config.toml
encoder_arch = "pvt"
model = "image VAE"
dataset = "telescope images of galaxies (Galaxy Zoo DECaLS)"
train_examples = 88335
image_size = 48
crop_scale_min = 1
horizontal_flip = true
translate = 0.06
color_jitter = 0.2
bottleneck = "kl"
downsampling_factor = 8
encoder_norm = "layernorm"
encoder_norm_position = "pre"
encoder_activation = "gelu"
encoder_mlp_ratio = 4
encoder_head_dim = 48
encoder_fused_qkv = true
encoder_qk_norm = false
encoder_parallel_block = false
encoder_inner_norm = false
encoder_drop_path = 0.15
encoder_patch_size = [2, 2]
encoder_depths = [2, 3, 3]
encoder_widths = [64, 128, 256]
loss = "mse"
latent_channels = 16
decoder_norm = "batchnorm"
decoder_activation = "silu"
decoder_widths = [48, 96, 144, 192]
decoder_blocks_per_level = 3
decoder_block = "basic"
decoder_dropout = 0.05
decoder_attention = false
decoder_upsampling = "transposed_conv"
kl_weight = 0.001
init = "torch_default"
residual_init = "none"
optimizer = "adamw"
lr = 0.00068
beta1 = 0.9
beta2 = 0.999
eps = 1e-08
grad_clip = 1.0
steps = 6800
batch_size = 128
epochs = 9.9
lr_schedule = "cosine_restarts"
final_lr_fraction = 0.05
warmup_steps = 340
weight_decay = 0.4
Rows from block 0 of the decoder, named by matrix and row number. Rows with one number belong to one channel. Each number is 500 + 50 x the weight over its row's rms, rounded and kept within 0 to 999. All counts start at 0. Numbers have three digits each.
# convs0: first 3x3 conv (decoder.mid.0.convs.0.weight, 192x192x3x3), inputs 108-116, a 3x3 kernel for each
# convs1: second 3x3 conv (decoder.mid.0.convs.1.weight, 192x192x3x3, transposed), outputs 108-116, a 3x3 kernel for each
convs0.67:490587554490536455492523551546536506404446467493504472526535443529642517481529575456448448544432511486548487474552518410607493521504515523473532484387475531474505449549493448677480495576561558498470548524457475524471423546508447517450500533517
convs1.67:478543539467487527537472516446572538508446521547501490486566545522536570490497540547563485591556556554501535395505452459475459563553412546521377482527496400556512516522525555484449540500441529529521429535506513566485530511541466422454592400474
convs0.68:515437578525545544473576466518424479437503517578546531475462472532549468485497507520566519516457575422456531459598502545568488439520521487445492540537471542502568444584480470531529524615481470446536459461456404395578479616446464558597575597542
convs1.68:477523531544496572528436497453428575570436510488560470605544533583511453471425387527495574494503524439536494446398444488561527578497554454512538488432431467524516558435538518533515563550546480564561481569460518606517446567523461519433407498413
convs0.69:478525498567517501448461538507475514487596455488527515418476575587548533489535487614595510558494503532442544535511474592508505557437480526530501552473503534647448467459447476560453454530500501529508473498442498482467405500526539562498426433447
convs1.69:573586444540506539445544433448487487449437425510489509447534502556428448515480494495462430500403437437499526525546505504566590580464462455586588495464517536500458486452469489480483454542446475431556453461494386421574435469465423547391487561513
convs0.70:498440471531550526516568537455415516515495465501551481553449597440410490543494516500513487447496484547503518439523536478450511572477526434450413530407492455489431510569503357495515502471529527515465512447501536500479516560597513539481386428443
convs1.70:565505523506481577492493584522531502507474536546435418448556506487524461423431535430433468507491462566525550549539546471446505538580533491537591492438491401425463569495512446423429535539539557547569533499447510537373527545557474510471518472553
convs0.71:600536420632528537507581428480436466390374510536561516595543555599549558465504478532513549475472487477517512457554531596520440530522590535494436495414527536478401457539475591637546466544501492533452430430380456435460538520511504580705481600456
convs1.71:487518576585523501499482462440459515503553507497466481545478450475433428529441465507496459384541422511522498521519516597559563460446461468446414545570553579541577468514571471483531433528479388527496422497585509599597602530591507497483467455427
convs0.72:628478533451505433525424529601502539503518520499465533445403487449376501547551534488449515457520471510488457503465512496413383565502452450519529435466413491446494478402514515445372573498527451492519473418504519489534475471415474445519555568547
convs1.72:444493532405415353463407427425428525510515507483484460497519537516611575584588530566546467493449546501510542601581509555583538507514513564518500585534566555570586574533467571467506555506476467490406466490561463526537459533525475473579486530553
convs0.73:616604593478612502478462544487444435467450468418452490533573486548511462506539517461513534503480444528485538558505544555559480519482507508500502491499443527520528515439519525538439536512505473526536430457435490510536522554415571513546556503511
convs1.73:518481569461386515385357463512489515480538511507518563494408442543489407577536453499427469504435427577539456527563466519545483518493458457423493555608424520568450559593526439455483474497514529629495482515531394557578523465501409424501513508483
convs0.74:513587505581647593527416523542486529553570521488507528542395509499548574526490470514498522544417491492505526417543490415594485484502470549555490518439476465514552416491459465445576453420482490466473476421486493498523388492545400479509500424405
convs1.74:474604523555544550477495458461455519447558537474451526406530566510561498571537522449544524445400426480552445495559511621622610520609498444499541548455525647576624460513499522449538428420474508503614492448586515500486488641487509457518453552496
convs0.75:536548466507484461531592559392513513432552496557542394560517506522470472528485478461504464440516489474450531549551441632581452513553463447412510529479537525439527473587515545569480566549431365418511464483549451501494534610497526511522472487518
convs1.75:453498558565465494515465387456521480457531479450456490531594530417455434437413465524484493498557495476507462509477443499589513559607498440459424499507535562499498475527536459499504558568485530437450586501552543524507468523490515482459448474466
convs0.76:518568405523738491475569507459491477515535476403484484547572454597538510570577460529581503542442520536501534527600510515570518512546525457417469534488515472516501508493510482587497462514488519450484489382467454418421447463457535495537475552508
convs1.76:468397412472440414436451505551561518493479460520473487491442489508500575468433525502492535538421584505569563513505507513457418494487423519615491512550556505555493533525507510598530575497504573544526573518481535489505497451424490396444481445579
convs0.77:489530477560419500565490545565478527479482514483569597573536577534650620552450435476459547454548575500429512384506504584553515600621557559444539490480512558401495471556445512547594527593545541463439535543476536470544467503491474655438441523387
convs1.77:570541456541484567522417502480488490512509481557484546501472532468385424467475491499533554474476517425452484514473410504635577515557474421409473473446473609482532577473504431491532440478458480459463567487569539588543514547527472472532442486547
convs0.78:558523445508472476479514510472468482418483526462454483493552508500521478515525520495425518487498475488504486552474573548632636607523604473422491499479515412463481459436453590610506557479488350422435464459445504554439509527421391566527411462448
convs1.78:566504629590451542486469505456466477573492532535415460570485490513454491544449472522479503551467411508412503412519541543582563596589531404408450393387349426489499486415529472604495540584436460520442481476470473571535478439505480451464540466535
convs0.79:466583483584588583459532495488548534486622519481501470508520521458394442502583525518475469420488475529596529471507554531486487425470498542437460538566509556613477497499511484398430438503538529586531376401454572550535530541445561518471478542472
convs1.79:383374481404384471482564476494536447477557488495441474572514480604558562488502522462562477573592500568473473531469502432357481540507544571655560568558494561522500404482510519420440522507465574439542518491512485535559469486492538511543577487554
convs0.80:463628617481549503410552437565523525550423445502390366495442444514604456533553547551490473510565483480493508426482473494507580487511527480426521532486505515480464482504439448474587499526484542484505480554451493427531483513401549532479477474512
convs1.80:467379461487466511436393436450519469506441520483437465420483550429490557456528503426471498493558474496547575515535520471425363429462511496467456505507485474487522530509532536506446569481504408524483563442421493545525456486569514551472474561465
convs0.81:537564485545545512430354459555554513488365496500417524554493460534632504494554499511415385403558420477532547538492457543614442571575466524408536533518524450442467481409462460646539530574536509386464505391541547548469505481503525571438424474398
convs1.81:613473584621475509502563437532497473504410466468513476479429472472396473446487488497524438502563562457483431440545532529492475536443512489434408401485489548493501429452354562478388533504496509542458482547513539551436456404514511396424493506508
convs0.82:530542425531406475525437426535550584525386434473541496437452522446631479500438527490484492414497526462421496543607507480535483536477422467493542377305452537475526470519417511611575459543576534523501454472540474517549448492501543668623471507480
convs1.82:546516446451413454376439540540493522465453506448475477443399592391417400484412533545423454503493457540418508470530431549544457486468536448474497560469551555592545531465420492531458380510462480454423610630468546463547513529496442492522439475518
convs0.83:505487507427490489432514462521455472487543533483500542524556505527526507453435542507432511465516536534471552541466510494638605489544522475406514449469497483444499488491483464543491500470482465357531545476535470480495432430348419543376466570420
convs1.83:511573554544627563500460573433513478421443450515463450579514523394451431413397469583422476511472509453537489491485445523552495505462520532427542524455521533477590488481478496546529480524518552649473427513508496595513525484445379485472464456464
convs0.84:472510491429471509493582546478442404409401387528545504488566530475565492535441549508556484485515531508494537495535461552497552510487449482472482559464522530524430438480493449466397470538430564534483448419525535495495410448571400530582461491421
convs1.84:550513493427428518413482453496447490460511548438498544555536405475528485500421437479541466551571458433493529474543552457559516493489509406432429544426534615590622419482521412402513494501498408527467408501583534473511506473554502417470502470419
convs0.85:546574491558525488585577608467462454435475519564521527566495524566612549415446451509509518559462446424432447546570505561493453454525495493561469542468484486519537482450482519522527525545562424487533571526479408517535514552508436513506515459497
convs1.85:515462447476448496463495440506496509435516461472454537540509594500383489505526471574502483459546497477552482526480420518519514544520489486472450416472508536564530545494427490475539531559471530516450464518534482642471500506561501406504477406522
convs0.86:489483529370513518449523517469482513429524570510541507433632527553689524486553477509602549569523473507428496459545465545525518455505480478557391510524468480519559482514486582516478565544568458500519506460442428480461553560528568589619406436582
convs1.86:545434610470431551453476517527533517526569463493534423511536465453524489480541449535488492424465397539468497498474578444511581464495484497596422616479505612525420487438488451408477500438480622553521602513542559421477604436507468387508517545557
convs0.87:471499476425516477468556505485444498397468561527522546550519570471575461478460444451510479448499464447455500481511414493546488513515468493539549478502612478484483457485487522612500521499529484418448370510462439477460419592448521579467560514484
convs1.87:489471467519523514477402420494481534520507554531506501481497500429488420541537453554486494512483432480478504551518496614568569590578506497529435491495503593576509523473496447581576412484496496547438505511546517527507476587545465434521379415476
convs0.88:463582513459627449567635561453533505496566514478485569594550588602673526511559516439413414524520498430504528490522521490538579503529519539441555443540453467556460550535500565672504462444500412493465388526468418510475488542500552427473491427466
convs1.88:568507554531531472402422514466548457465550541517527565572529484419531471489450444536511530419455413543423502573479564545549456503440512455481481593510527591596502537483493479536490435426514521441482510670464550638565547507530448451543489407490
convs0.89:394465467464541539540567598373473553525502498504547527428563470593587567433392385457519447484566496437434508520579478470538492535611472513524522527487514493530525605580456523614552493544485487473505529539563431511470512552564531564457518487554
convs1.89:396383409415540537474504531462468522516474455504459490480497602601514565495473449549532545499545541569466555496483473526519537505548466550516509485527550546464505504600481475473466542523474528574474479556490530533589481495472488495468511445447
convs0.90:535523558517601570525553536418467492509512456549541495638580562456561511507549455476482494489462437425422462513557488615516522529465513517492447411465471530432474463553473447493522477649579505536485614541566464501479502459493521505445549513469
convs1.90:515595618529495467486505542554466518483564450542503463423440434456455484508518595411452461529427424569540494611531518480461548489515514497516510646529522426542395497556448540462482536445500495637557598563555494501447455488445417475432475486475
convs0.91:529544526513479503461513555452544476466513519450556554472536474586641561539461437531561471584498529515453457494586478519513504452475564530506490487386478500451551522545499552647485496546521435446514467475538505476499457532464520494573540488552
convs1.91:476505536544430491525476459489488533516452541555521464508485522399487505495443481562597574588498560475528485489388487484543485522547488542473431410370414506552521586475479546526446532589518609588573553625521471543535497428506496465535529498506
convs0.92:543629449494567631501587433526519441409520575476594540449661469513495485515553452550493508427512493472515459536598473491504458492523408398492516417537504431418443460524567455412454512609554444489562404452472468526480525527471591641523583613526
convs1.92:522507448325422379548455526411510521530486449465496528585448467607483479486493459582552525461529474540423561483515459509430549555527486508520445639634598569509560551403488484520544546407524440558515507534554553580548466460472461471496434514531
convs0.93:565529557526565494439458458504502569521590505425407474453447499451487484518520518451518500475575534521459473408517468498435520464467532556526528489414417473477437396462511494405474480532519484517458423481506500517463453508456494431443461459481
convs1.93:482479481379432375476476351527505483524516529542526593466454447558542565455481561501425529574518569518577560555569547533482484532596462531583507573470571477454489575524514493535522466583472432547526469547482495534520428414434533431464469513552
convs0.94:484579495525508538519537530405375399529514462547611473464460532478594604421538435437483478466459454502507469558584473574553545489547508522357400438408397536541504505544538521480543566482454483506476509560416483489550483524535507442539429494404
convs1.94:467427497566458535535510521493452429488514503459443527574579611478490430488416464521567470487502542486422440474501545490578539581590520514480479465548472531497466439431478557501505432558553563461510511508488466528600484444489494534505503438454
convs0.95:566583514534422513497582412453500447528426483536570516532588517513724511518484440365448406476501440447481448489507485524634514464587561484425550530573506536499518489466533494633580500587562474464489444472494397526458596585474529655454504529448
convs1.95:617420468508480460536453499506432516464486508547499528479577598474486457513519472510488523442453507452437473437512454488451435478418490400522507491538587513609557527444434565521398569419502458531393554619447558510550455524568498432573472472508
convs0.96:551543574509471494463492558501475523460463517413491558602438495555489478511545407500489492522450512478439424567501556398575583496551549586498449561482501557459482491546525475538556476587575558424449507455491475458413472561507480530515515512521
convs1.96:541525444539397382459354480474471509505524483481548586446535558448465460511360440459535547468504489476484510527554476584540438480454527477515430492558535511581498502526501534497491478531461517516406535560465523657512435434471497430539473502484
convs0.97:585568530528520560455611402573508502421480487409556472441499576416247511455452484529495472497470470489584483476584508534601439590581508427513530398437518514481521482531448572562414481519529414478518468437528452578477433435510380512350469513506
convs1.97:485507583404418460393475464461506407557440513498508444481399368484460484562498530489510486553442413537495487612523510492483539394537542541481532596600558561525457530555568419498525397506622527603526472598580400498511484478431493453466528545434
convs0.98:489536501448477421411438484505533428461400456474486443519413511537529560614570527543527501539527476519490476466428473469495543444524540482443450440428494430491508487436406528524494492504558471449519480523432546539493464429441553576522524579501
convs1.98:471466519510431571394335429442491457489522520483411530449454434442450517515627628524437489540587449557561509455479558522567485588543487597541530470521431550531449509550504493517490413494529532474435474464428387441456457429429433413473534491591
convs0.99:510559493441515542513538491497583489509478483493495484574544590505475586564548526497436555481397496491514512477548507532535502534543455550413507530299531571542527464530452445484477427577527494483495392491439548478496536586475528589519468393481
convs1.99:532535573575496544490403421473509499533513505441471551523490517490412456529428563503406527439414442481429479556536521616570538579543553460443531432436447564545499487569559568592456417471464561566576541581547551599495508467450427426463431500546
convs0.100:454475511503475559493525494484417468413420416525486499524482510521590544500487450506466530592628540528488494489566523510463511485505596507521417541587520480508433513559486461474501503553535549485524545593538501524465540546489458464469467430511
convs1.100:507515531477456490466523437459491472439477438460516558478548492508569487452398490549489452527469518500457427539520635528551470509498507422450469423498447548598495470452506557458538499537515397415446487434529501562500481471531471611537436525530
convs0.101:510470490523545399509402489513466490414421535397420487508454495579577460565452520527540512550534543460516515462554536576657469560568530522468452446486462469377471457507442543522497551491449437487519408448500471505464510523491532565487476543508
convs1.101:550491571509524584583456404433560517445414564489420442451499520560412439427387483508463469568479489488538518461483447537438505585544503379403424493490437536551431442527408525486521517486487544571433451607432509489554440536536474420511494406446
convs0.102:524613534465517510509514502487393503518518510496531509402399515530457531491491492552501428462437421598515476540463508573467508557494438444474483451460499606491439447507419575560541541535492524519566489474519554422459397506546446516427431457574
convs1.102:457553466554507564508513474433494450443480498505532443534447508459497396459469520469497472454456511573483470437485460417657560610658495422467538411400455515498591527461473514592481572570449454492529439477559489437594583486460543527495482539455
convs0.103:438559466446568464457452501522583437416391512481429562510598599463563587523512519633511549486438474551429491465482539541545489557469472469529444535591475437468462418482486476530495463533484517517492478476430465449552425463485548717482491559525
convs1.103:500392494510430516381533504446495454474508466451565464497403471484368355481473408528461429536387477492486405523551410497628638556522582526471564549495490587552555540533464442528517484419473512532601431533458531593498478504528461463513530474507
convs0.104:466528609456366411467483472544583522506490430532520385490500451487485492446541488516447474471469507530517458447457540483472578464490495525443539558508570541520513498481417462429517506495525530543476501553510507479537433415423559570543549563560
convs1.104:442479448395358351469508411471485511439575509485504471561503555520579604499498584501523551536533497544527529591538498520500465530472464491448497428562501516523637506508439532463438459417471435517487568512495486550535481570552427574478553483454
convs0.105:491566566471524502492416467573569509472538517490421472451505496454395442547542484526562532550488512546592489458500449494468488501549518481467477489529476467460508443417530519446523528523428499477493399376443519559516496431495607471450518576582
convs1.105:462539493375456455433493452535430515488505468519523497469413424583553474541629657545521465492558480495474581520501535526470576575523462558432507564496567520461482496504470498497547509479476425431403457478416450423487449461445501570500525573548
convs0.106:516463580554504548522445505492518505509453538430555469517534515527647454427548438534470492450608583441478531524464468576594488505491475537479467398510394422476438485499511545618566467480461476543517502486556503423489472492437429562548411475481
convs1.106:455510644613549643527426441556516451514503467453426475495475464465582463512487494575555485555526454581481449544487519461548459503514583408421447439488425526551531530557504472508455510493567472451524567440525457542490488492506418533459545480497
convs0.107:484509455621632479488534532468466475536635531510524474576583561408413413465480488474503509461471482481493432486498528483494533435489497541515507517470534531470393447511557435505502502434494569593521405480545401476425533553532499515449430503454
convs1.107:458459367416408410446532449534505470526500516504476529495615599525638635461443462494528499456456481506496552542594439543440509521554524548570547484586583575583495551518520489460488518566572540567546502558555593552480463509537478526566434490445
convs0.108:480424491535449496487436462479464432477367402416424529596556548511428483485530515519511555520514526472510535509431473517497481498466504458481532482523623503465477528486491543428444504495567525566469505436479494573512518419463531538455510545480
convs1.108:407454516474332448552463483416411514464462465481455447629451390434447486422448540535529443549483414531477545520601571493534544471573511430491499467440431594558520414539573459501519464397557384444514483491446523518486441547548543534503522471435
convs0.109:463544492482491487476523473393450461428443454416406459517552532558454546553540479532521483439553516443483550478475483523576455586570504529527550470569510549468574463500398548560520500561515510521521433475501498514524481445443543588548532550552
convs1.109:523489569464397546523373500487478514536561440438541567377423492472474477481509443478434474510518486517479537498629539491549437466482521455509442476589603541520513519460522511483490461486537512563511510559496463545612521447523515546417530557487
convs0.110:543488470495471475483468436448495446504472455497569474521395577428456494503439491562554557577613591516508497439522430450556477561449439519469490474422436571445536436411459480575431445494408463468499574456480549458486418510425464717549503560352
convs1.110:571402450524553463512447494463497543519511526544460493531403525402485577464472511435528473473434570512505482541548498588586443562466488573629533519401390577574539565546513521573450547461438490532467481397367526430460486567519468461509539532526
convs0.111:531599531512658411427523499525464381583602459528540466512497503500627675517480482501524444540474521468445381475465486480423554498470500515497460566565556478468495432453488446437467434453557519522580545661579510526451476515432538558536498556530
convs1.111:384404440411487456554455496467523478481566558485456444503630540545584594471536520532495529582441454574535573540468452515378403467526543620619604524470555512525434482513436525477460434522507494495481523428456546564517497506527461532527482575485
convs0.112:482537545464533546474505537554470506521461560408453575563531535376441514487535459492514556526526469491500508476600494514603520528480434579468442467542435543486553502441529560585518486445592512414450494443533479485514463470598459555595526568505
convs1.112:366464517442411460479464474499446491540474441495539537374349418462416473491580547436470515442437558575483592492609599532541471522486511640485519643616570483569481510539564531452558577466545600521639471603599479475449483432495541437494477526471
convs0.113:598573434505593546555575441490573447421538529474556499479604484604600399513409447483530542434503469465513593480481412594537504523542458501548528476492497438496471508519532524637570466595547513585492458486492492429472471500492580649536537414480
convs1.113:604553517501605507502486503550500571482436528547489483542489429431423441565489435465465489453472475517412459567457488618599559494571537429487396488471444558550521505461566536571516470425517507490495471609489461500534466509540470539567566440563
convs0.114:471500521497518366491541496524501469397517468479500469468459555586529487504505533462534482503582525511463548414481432473565561451466549436476525468457495500501490417504426522659522541582490428506431535500515492434482498536509578655555518539510
convs1.114:561562478464616534552522504505558477426493541496547476504447496496411492386501492525577488428434497476491479550436467597514498573461424486496533545453471522533500542459458506513508558495515582555523492480464463545414481550482466466407524406462
convs0.115:507616549513646559422566463524445455484552487354467433620529488517526499470582546562498462557466524451518495483520532465600588568498488558484487429471443530488494401435538491644484430565560516521533592525528532522476457465522615549498573526515
convs1.115:506447537536404520428439470528498456547455549547448458525436413488498456534552535523494497538519490583551507532442550449511456418410531623548474565489540569597502407439519508474529492492528595664534515575591528576537456442508434426487438421523
convs0.116:590556572488637566504489526519506496511524457509498468500474568543481564577534487543446463517513495496527521527464427541486401531478463456449531554498535554494475513500480532528442491548419453515509467576613482549506516569520551537467571613543
convs1.116:440445487400414452470493548540496461531568532489493497536514552555515526480539558536464540499521532534473488501443433592404493492426423543487535484501519527557532557536427523442407494563541460479510509570535581500549529585544570522492527526460
convs0.117:528552426448473475453475512420542440489410454502467435439433468615626480499535458513482430487553478485407523484575489549554403442523517362377451467437510465522564563542460548484487522486526407455510529555481485544590474605475636703590423506518
convs1.117:477450537448514465435541525512515469451548494513550546540448520546399512532391522504470455550504460504492499459500432421425458514526641586586566507482527493423454482488510446468383556498491525518546462620472484449409489479395424477462457471596
convs0.118:497549457504550447560537476490458393554544378531505481587497491537509541501457464597523459474414518430449384483522583524506528469504492583488488474458461446492459427495486500500498419512566422558447470544547473477466552418475538476492467539444
convs1.118:474459416445460502456399470483538566493549567470494500542471456490519500498465553461481466522393457476492562549543460599530560485452474563487507628507494561607524498596366412413456463417502496646579520492515559486545432519557419447522472445528
convs0.119:512436409487539558532404451514442496520509479431466535498419498580447512561518480486537566544518604469595527461474486493569524586526482485508473491531541460475514474504442438587414473518463482517489472460579553544521415486475579505511544613440
convs1.119:517441433536451522583580474444449471527466529532471532490460406545479472529418507511520434445456516457520464532563505510567448577590614562462477514463390406442399515573555546594574511562523505518593430541390441424372477510503577522537570426516
convs0.120:453485489505534447438488452453477568570463439462372480540513531459591548546475547533549514478428536579554462463466522410470596435511560548503488552514511490402439514484384475534518507653566499444457542517506545478525441489461387430554523578516
convs1.120:538471543527495482443558544449509550435466536571550448447450499433542556528512481565528547486457530542459468513555544490471440398507571435454495435474551467484496590523437562454505581433566599411446540523400508489430500481554550491595532522572
convs0.121:518531506440522514431537456510504474479441495479476548501522462464461460435458433490449491412561473508456491535467502522431542524475449467532518438424395502488454451432439532463509589435490468498472488540516509418520483381458466551610556574551
convs1.121:456569486500511495396437569495509556481536476543445551533547459553471477531576411578560464463459496479541541527545555587553540473466521435477476467466563558487471566421574602477535499474588440419545467370464433472459539506447482464429502507475
convs0.122:485540527454536467492509503577529526420483452416495474408424508478431428471487520504526448475480489556557510507557525462569544503573482544466503442434422558501478385420440464512553447505500418519452467414476520482474526558508556591551576549559
convs1.122:495506451514477405373347367448492441441541497452500442486491399477497434563530648449528507477485497500535604543546485565587543504492413514459510538437487536560502569547507529505535454516505558536468440511540454508505453492482475463449530527450
convs0.123:434458505501562527467517506518494452585586424580494444376437495500475572512526575500438546542552519494461481496448392511395442475403520443447478538522593543561495415469439484496541474477485484498408543551497514538512472516481516544535499484586
convs1.123:498464448462494447442510397462477536531537483456552466504625578541533514516427446475570519568472467533529444427528451517586583593651615509507471485424454565477505442460481469579527463493597495496431473398515516564539494559501508608550550502518
convs0.124:583531526518566426548549557526441498445447427463494535441447481555597488506484449489518426512464589475431446464540511514625501512544457502428530508458464493489509519485446498690576500497504503431434510569539453525541492560507493611577420485459
convs1.124:496516514547599542471496471539547445467486462455473473526577573414487474518420445572506579482495429488441430487387471566608510551518490430405381436512433454518535582437436556544423604470422438398437516526497541538519567555473533509571538506489
convs0.125:469499526489486509515470527445495520538563535493486481527587526460497478392468503498451487536533452477499533488383459546507421526465449505578516554521447485486415467405497467463463514428453459526532545493517560474527564490479527475480426467587
convs1.125:490491519476446477433457449458531530441493467508491498468513521582493459575446521485472507474413435455502500562508536559476588514488527483502486568552489571575553483494553446463513410517562487467530457394502509486576460482475557511450524503508
convs0.126:595550458529490534596426460471528480491555501577489476493507559592476510500435453475431477486501398448478424519502436502382406540461469453446449509544590477517500500469521481520476507507520499576573512530578435520498537510475646604477500515468
convs1.126:382454502375461469527511463451518518475572484498550538628587496592526481485490518576584555519470547487472502475411534424494476545583479498564435617530552560576549443447419450517472507486515549511446508574553553539599603562487482478458506463437
convs0.127:485588500523619587443564481466508482518522406477452381490553479539582545461570564502513504455504500486489417477421603553523616524488557453446430478469475529527435423458465544498564406523571516528408505650486545508459503480479455499627557574594
convs1.127:387465412475366520483408461524537538542522466481504453467524451469531553454555585423553461491516520605515556524532518546521545496543559653570528595534498564478459492479450531530481475527554529603487596580501628485533493483495472454463437556562
convs0.128:552517555566470475607516529487532533516348469447464563537365556521491462485502585571468508572524506461544471513486524525541504524517482473529458451399385431395496518468487460529476486504556506404510537446426492433392484492469478516522618590576
convs1.128:521473523454384461477431407529473460462445458563436457464387421376429387483462486469496452492462516480521554488502531498534446517480509426499494521587584556587606504532515495559548488467533410550502446575603433518616510528471507428448464516444
convs0.129:511484425514557440414530507539520597439549516488515522428443454486465515545526487549504460524540479582550462481478496402495476443577476531479498521431457467490424478520479404528486454607538408572503507437499502541514463509469492403528438517488
convs1.129:492534643484468485501486445466503490551522451536468575474464415494561496520545620451478535491500568516507551547568466506446467518484502400446439420463421435421464456533548580518540520490509491489398520419438495488520478556525486521531549565502
convs0.130:543632538401545496478486471543580435478535464419473521558546454553532489514480491455464420500503514489480460535561472521486411440507440543495491491554477537471501485489552490480548465497473466513522514519550546474582547522459522555506593500551
convs1.130:414415451464424467458453432521535515541528531458580513590516495490570496461559579562550561571444525493482528570500472548466468534389500435501508541507500566535438496535492425511450526522494395505479435510454559505510511566507467499580520469528
convs0.131:583572577476637547487522516544538553535556529442497453478417537418522443508524453473526481465451494520544527501503425514480454525488440462444475430471536446465435427510450513495490497468531442555565416466510556512536419460526523574510502555478
convs1.131:468462483518488492498561375490463484471520457491500484548601479578585519588563453537512529564470491562526486548444474535435453579577514475496436403426480525473504426468493496514521530496526503489431440412507566501577509539528544521422517471454
convs0.132:409564530467484551509497474520450484480500537499492521557526514548512460463539474592550467577511457528526425414478581540497578571544533518502480536479480540416423495457453476513478546487546553562556548645560410480437413460453535629533455507457
convs1.132:453441491444453476604476542506422490547437477506511475578610559480643631518567583523497531510578541537530534516444581458421406483459533636527465453502436479497454475525538531533492517493442589511533528490486500568442440509569526548498583497501
convs0.133:503506463583558472487466566506525564415447432435444517528431518562482473593545487373443459486409460465442548515488437528516533453604467549549509462414508476497427392428450525557565476597566477500528478442487535511512507473392565581543435466518
convs1.133:624502606664516494511532467433503499538462532500494484427443486364516400589517456560442519497424517559458457479536506615514432464516506459400481411468479478516493460534461524576438453455530522549439482568426534448438545523503510502441536453547
convs0.134:565546448511536484502514507478418468460417477471494571504460553609644542513490511474529437483458565466530549526496507531552431520448493473512523525582548587477507462538499458563525464567577464523470508423375483525568530559543570636638540611459
convs1.134:593492498532516476584544593476524416518516538521483487514520504451527473433464463508570473463570579445472461461517494519448489449471457471498491441491547496480500385386383428477459512499431482441527505476445493502497543461490623582436559523430
convs0.135:535537458442544581504532497453476511474506543451519486610557507652476472529516567464486515605531507481536450421540504521541454414524417436447551492474527577522508467430532591549599493503560488505473432483475491511447597585557550472412537491539
convs1.135:518460493462394453429445370552495509546558508469465454435403372434453485457496490481426457447446535547503490561518561481491507418440471538577493583564488600511467493468519485409547534440550455561575591648628476532573633415545457394494455478468
convs0.136:582517528516531411468484514472480538425520518463491513492456513599472441532503491484526480491583470522564535544576479531510459520448466454446423457453530480495483553442442552499428405422499465455530482523524582530613467471437542528469486606594
convs1.136:464490426380478486359452498450535507487519480527514548519495557574496528522511438572476534575562481507558526441391450510455445542538479528487503505554514507577561513463493516456520466539458471436501505477484433606539535502453518437508431483511
convs0.137:461521499504534471515480456490459433491587387530484492682527499426531605579485555509525510520436583529544489455462548606547515545525530534483458442534528520503503449518502448524478457506474438549458463492528463520427479451397488484518426578458
convs1.137:540565581580491531518556465441486471544528485459460498536468420597524477485533498547517468580491425500509451479563540555546593486507473539504523481402483504513420510547492514429513484461487533500533448475547505380418529507492489448455512574540
convs0.138:522548461564635433507525431488434522390470537522548517489441474532625402538499493449501485498508485512476579525561456501677449470530478469433515467361431494416501507495490539571491559578471482425499457466535486542525474492424519529445585502503
convs1.138:569437459453485432546504496454441529547505517481554518481407433536459435425376522543479492463508456506418508453563557443558448566479474526573483446386484515457474528497476576598487562519441482507489412572523487518466478396502463434506407397471
convs0.139:612580528483531483560563520405519434528436469445529476582442546481524429486470499398440445482416476439541549553468545398523540500510460522436511464537496482414446522516498492589548482543521456520572427415416451467503591558505478518398475483546
convs1.139:570472558437470499409443366432531446459546455545470470501448529523432436510384501535497519500442476561462491571501525476490495517501429436470435635639550498578524505525402539550490548520506459541553491630451492509504543541452469482472499459421
convs0.140:518504507526643497530479471528480419468469484458399493555589511637657527557547496524444498500476541493459533512500482557576449532484454495510565447495475472406504533472487526566583520501516420536540414386544451471501513579455534594539464578408
convs1.140:491486512505493550532432490503495573481525504571457501526504525530564468473524484454450517500501517571461457515516448491560477513456500475510390473526485551553502475468512547499431580491442420550456453606522500539456457449591445439466551491449
convs0.141:507544564514603506526596572466538424382478451505529565479447387473420388550515425516519561476525533477510494560446469508537482447553466562547480475501435433408508431483535492528569511530455441428523485531521497550485568518510505535498533551479
convs1.141:528535522527446531501436485467510449488556468523501488493502484382368465445448460524548538464470538499426449498507522550565510581510515431506418543512493513506445485487537593494537504478540507534539552558534518526541502405452506534505480454520
convs0.142:486549488503486515502505469423530494416475472461531523475501482554534558513525500476574530503614581438527499530462466489508523587553478515465422458466526504463534573478486577640504508503543460464472549517531559560549559551504583589540476560590
convs1.142:400548561591460534459462580502540478515465478496447540517518572394429442567443433473452460483478495523475529502453471405536527491460493563507517551467408429457454535482396474521481477556444489539516602646546482477423558467505514503502421417484
convs0.143:589568498456509477572512525485449549483500479530513595455475440497579475504478444445558504477512538486450462494602508479585530581550477447479385481464469593542512563511474534542551462522506465487503540531541538505455416528465513500554539505436
convs1.143:463489443525505466557476504477491547508529542528532465527501467467440400400391435553471580463498471389424436500529515533451484524554508489480561475518470477533586536480534524479476586540503436478454451494495564551570528509486476503469382476419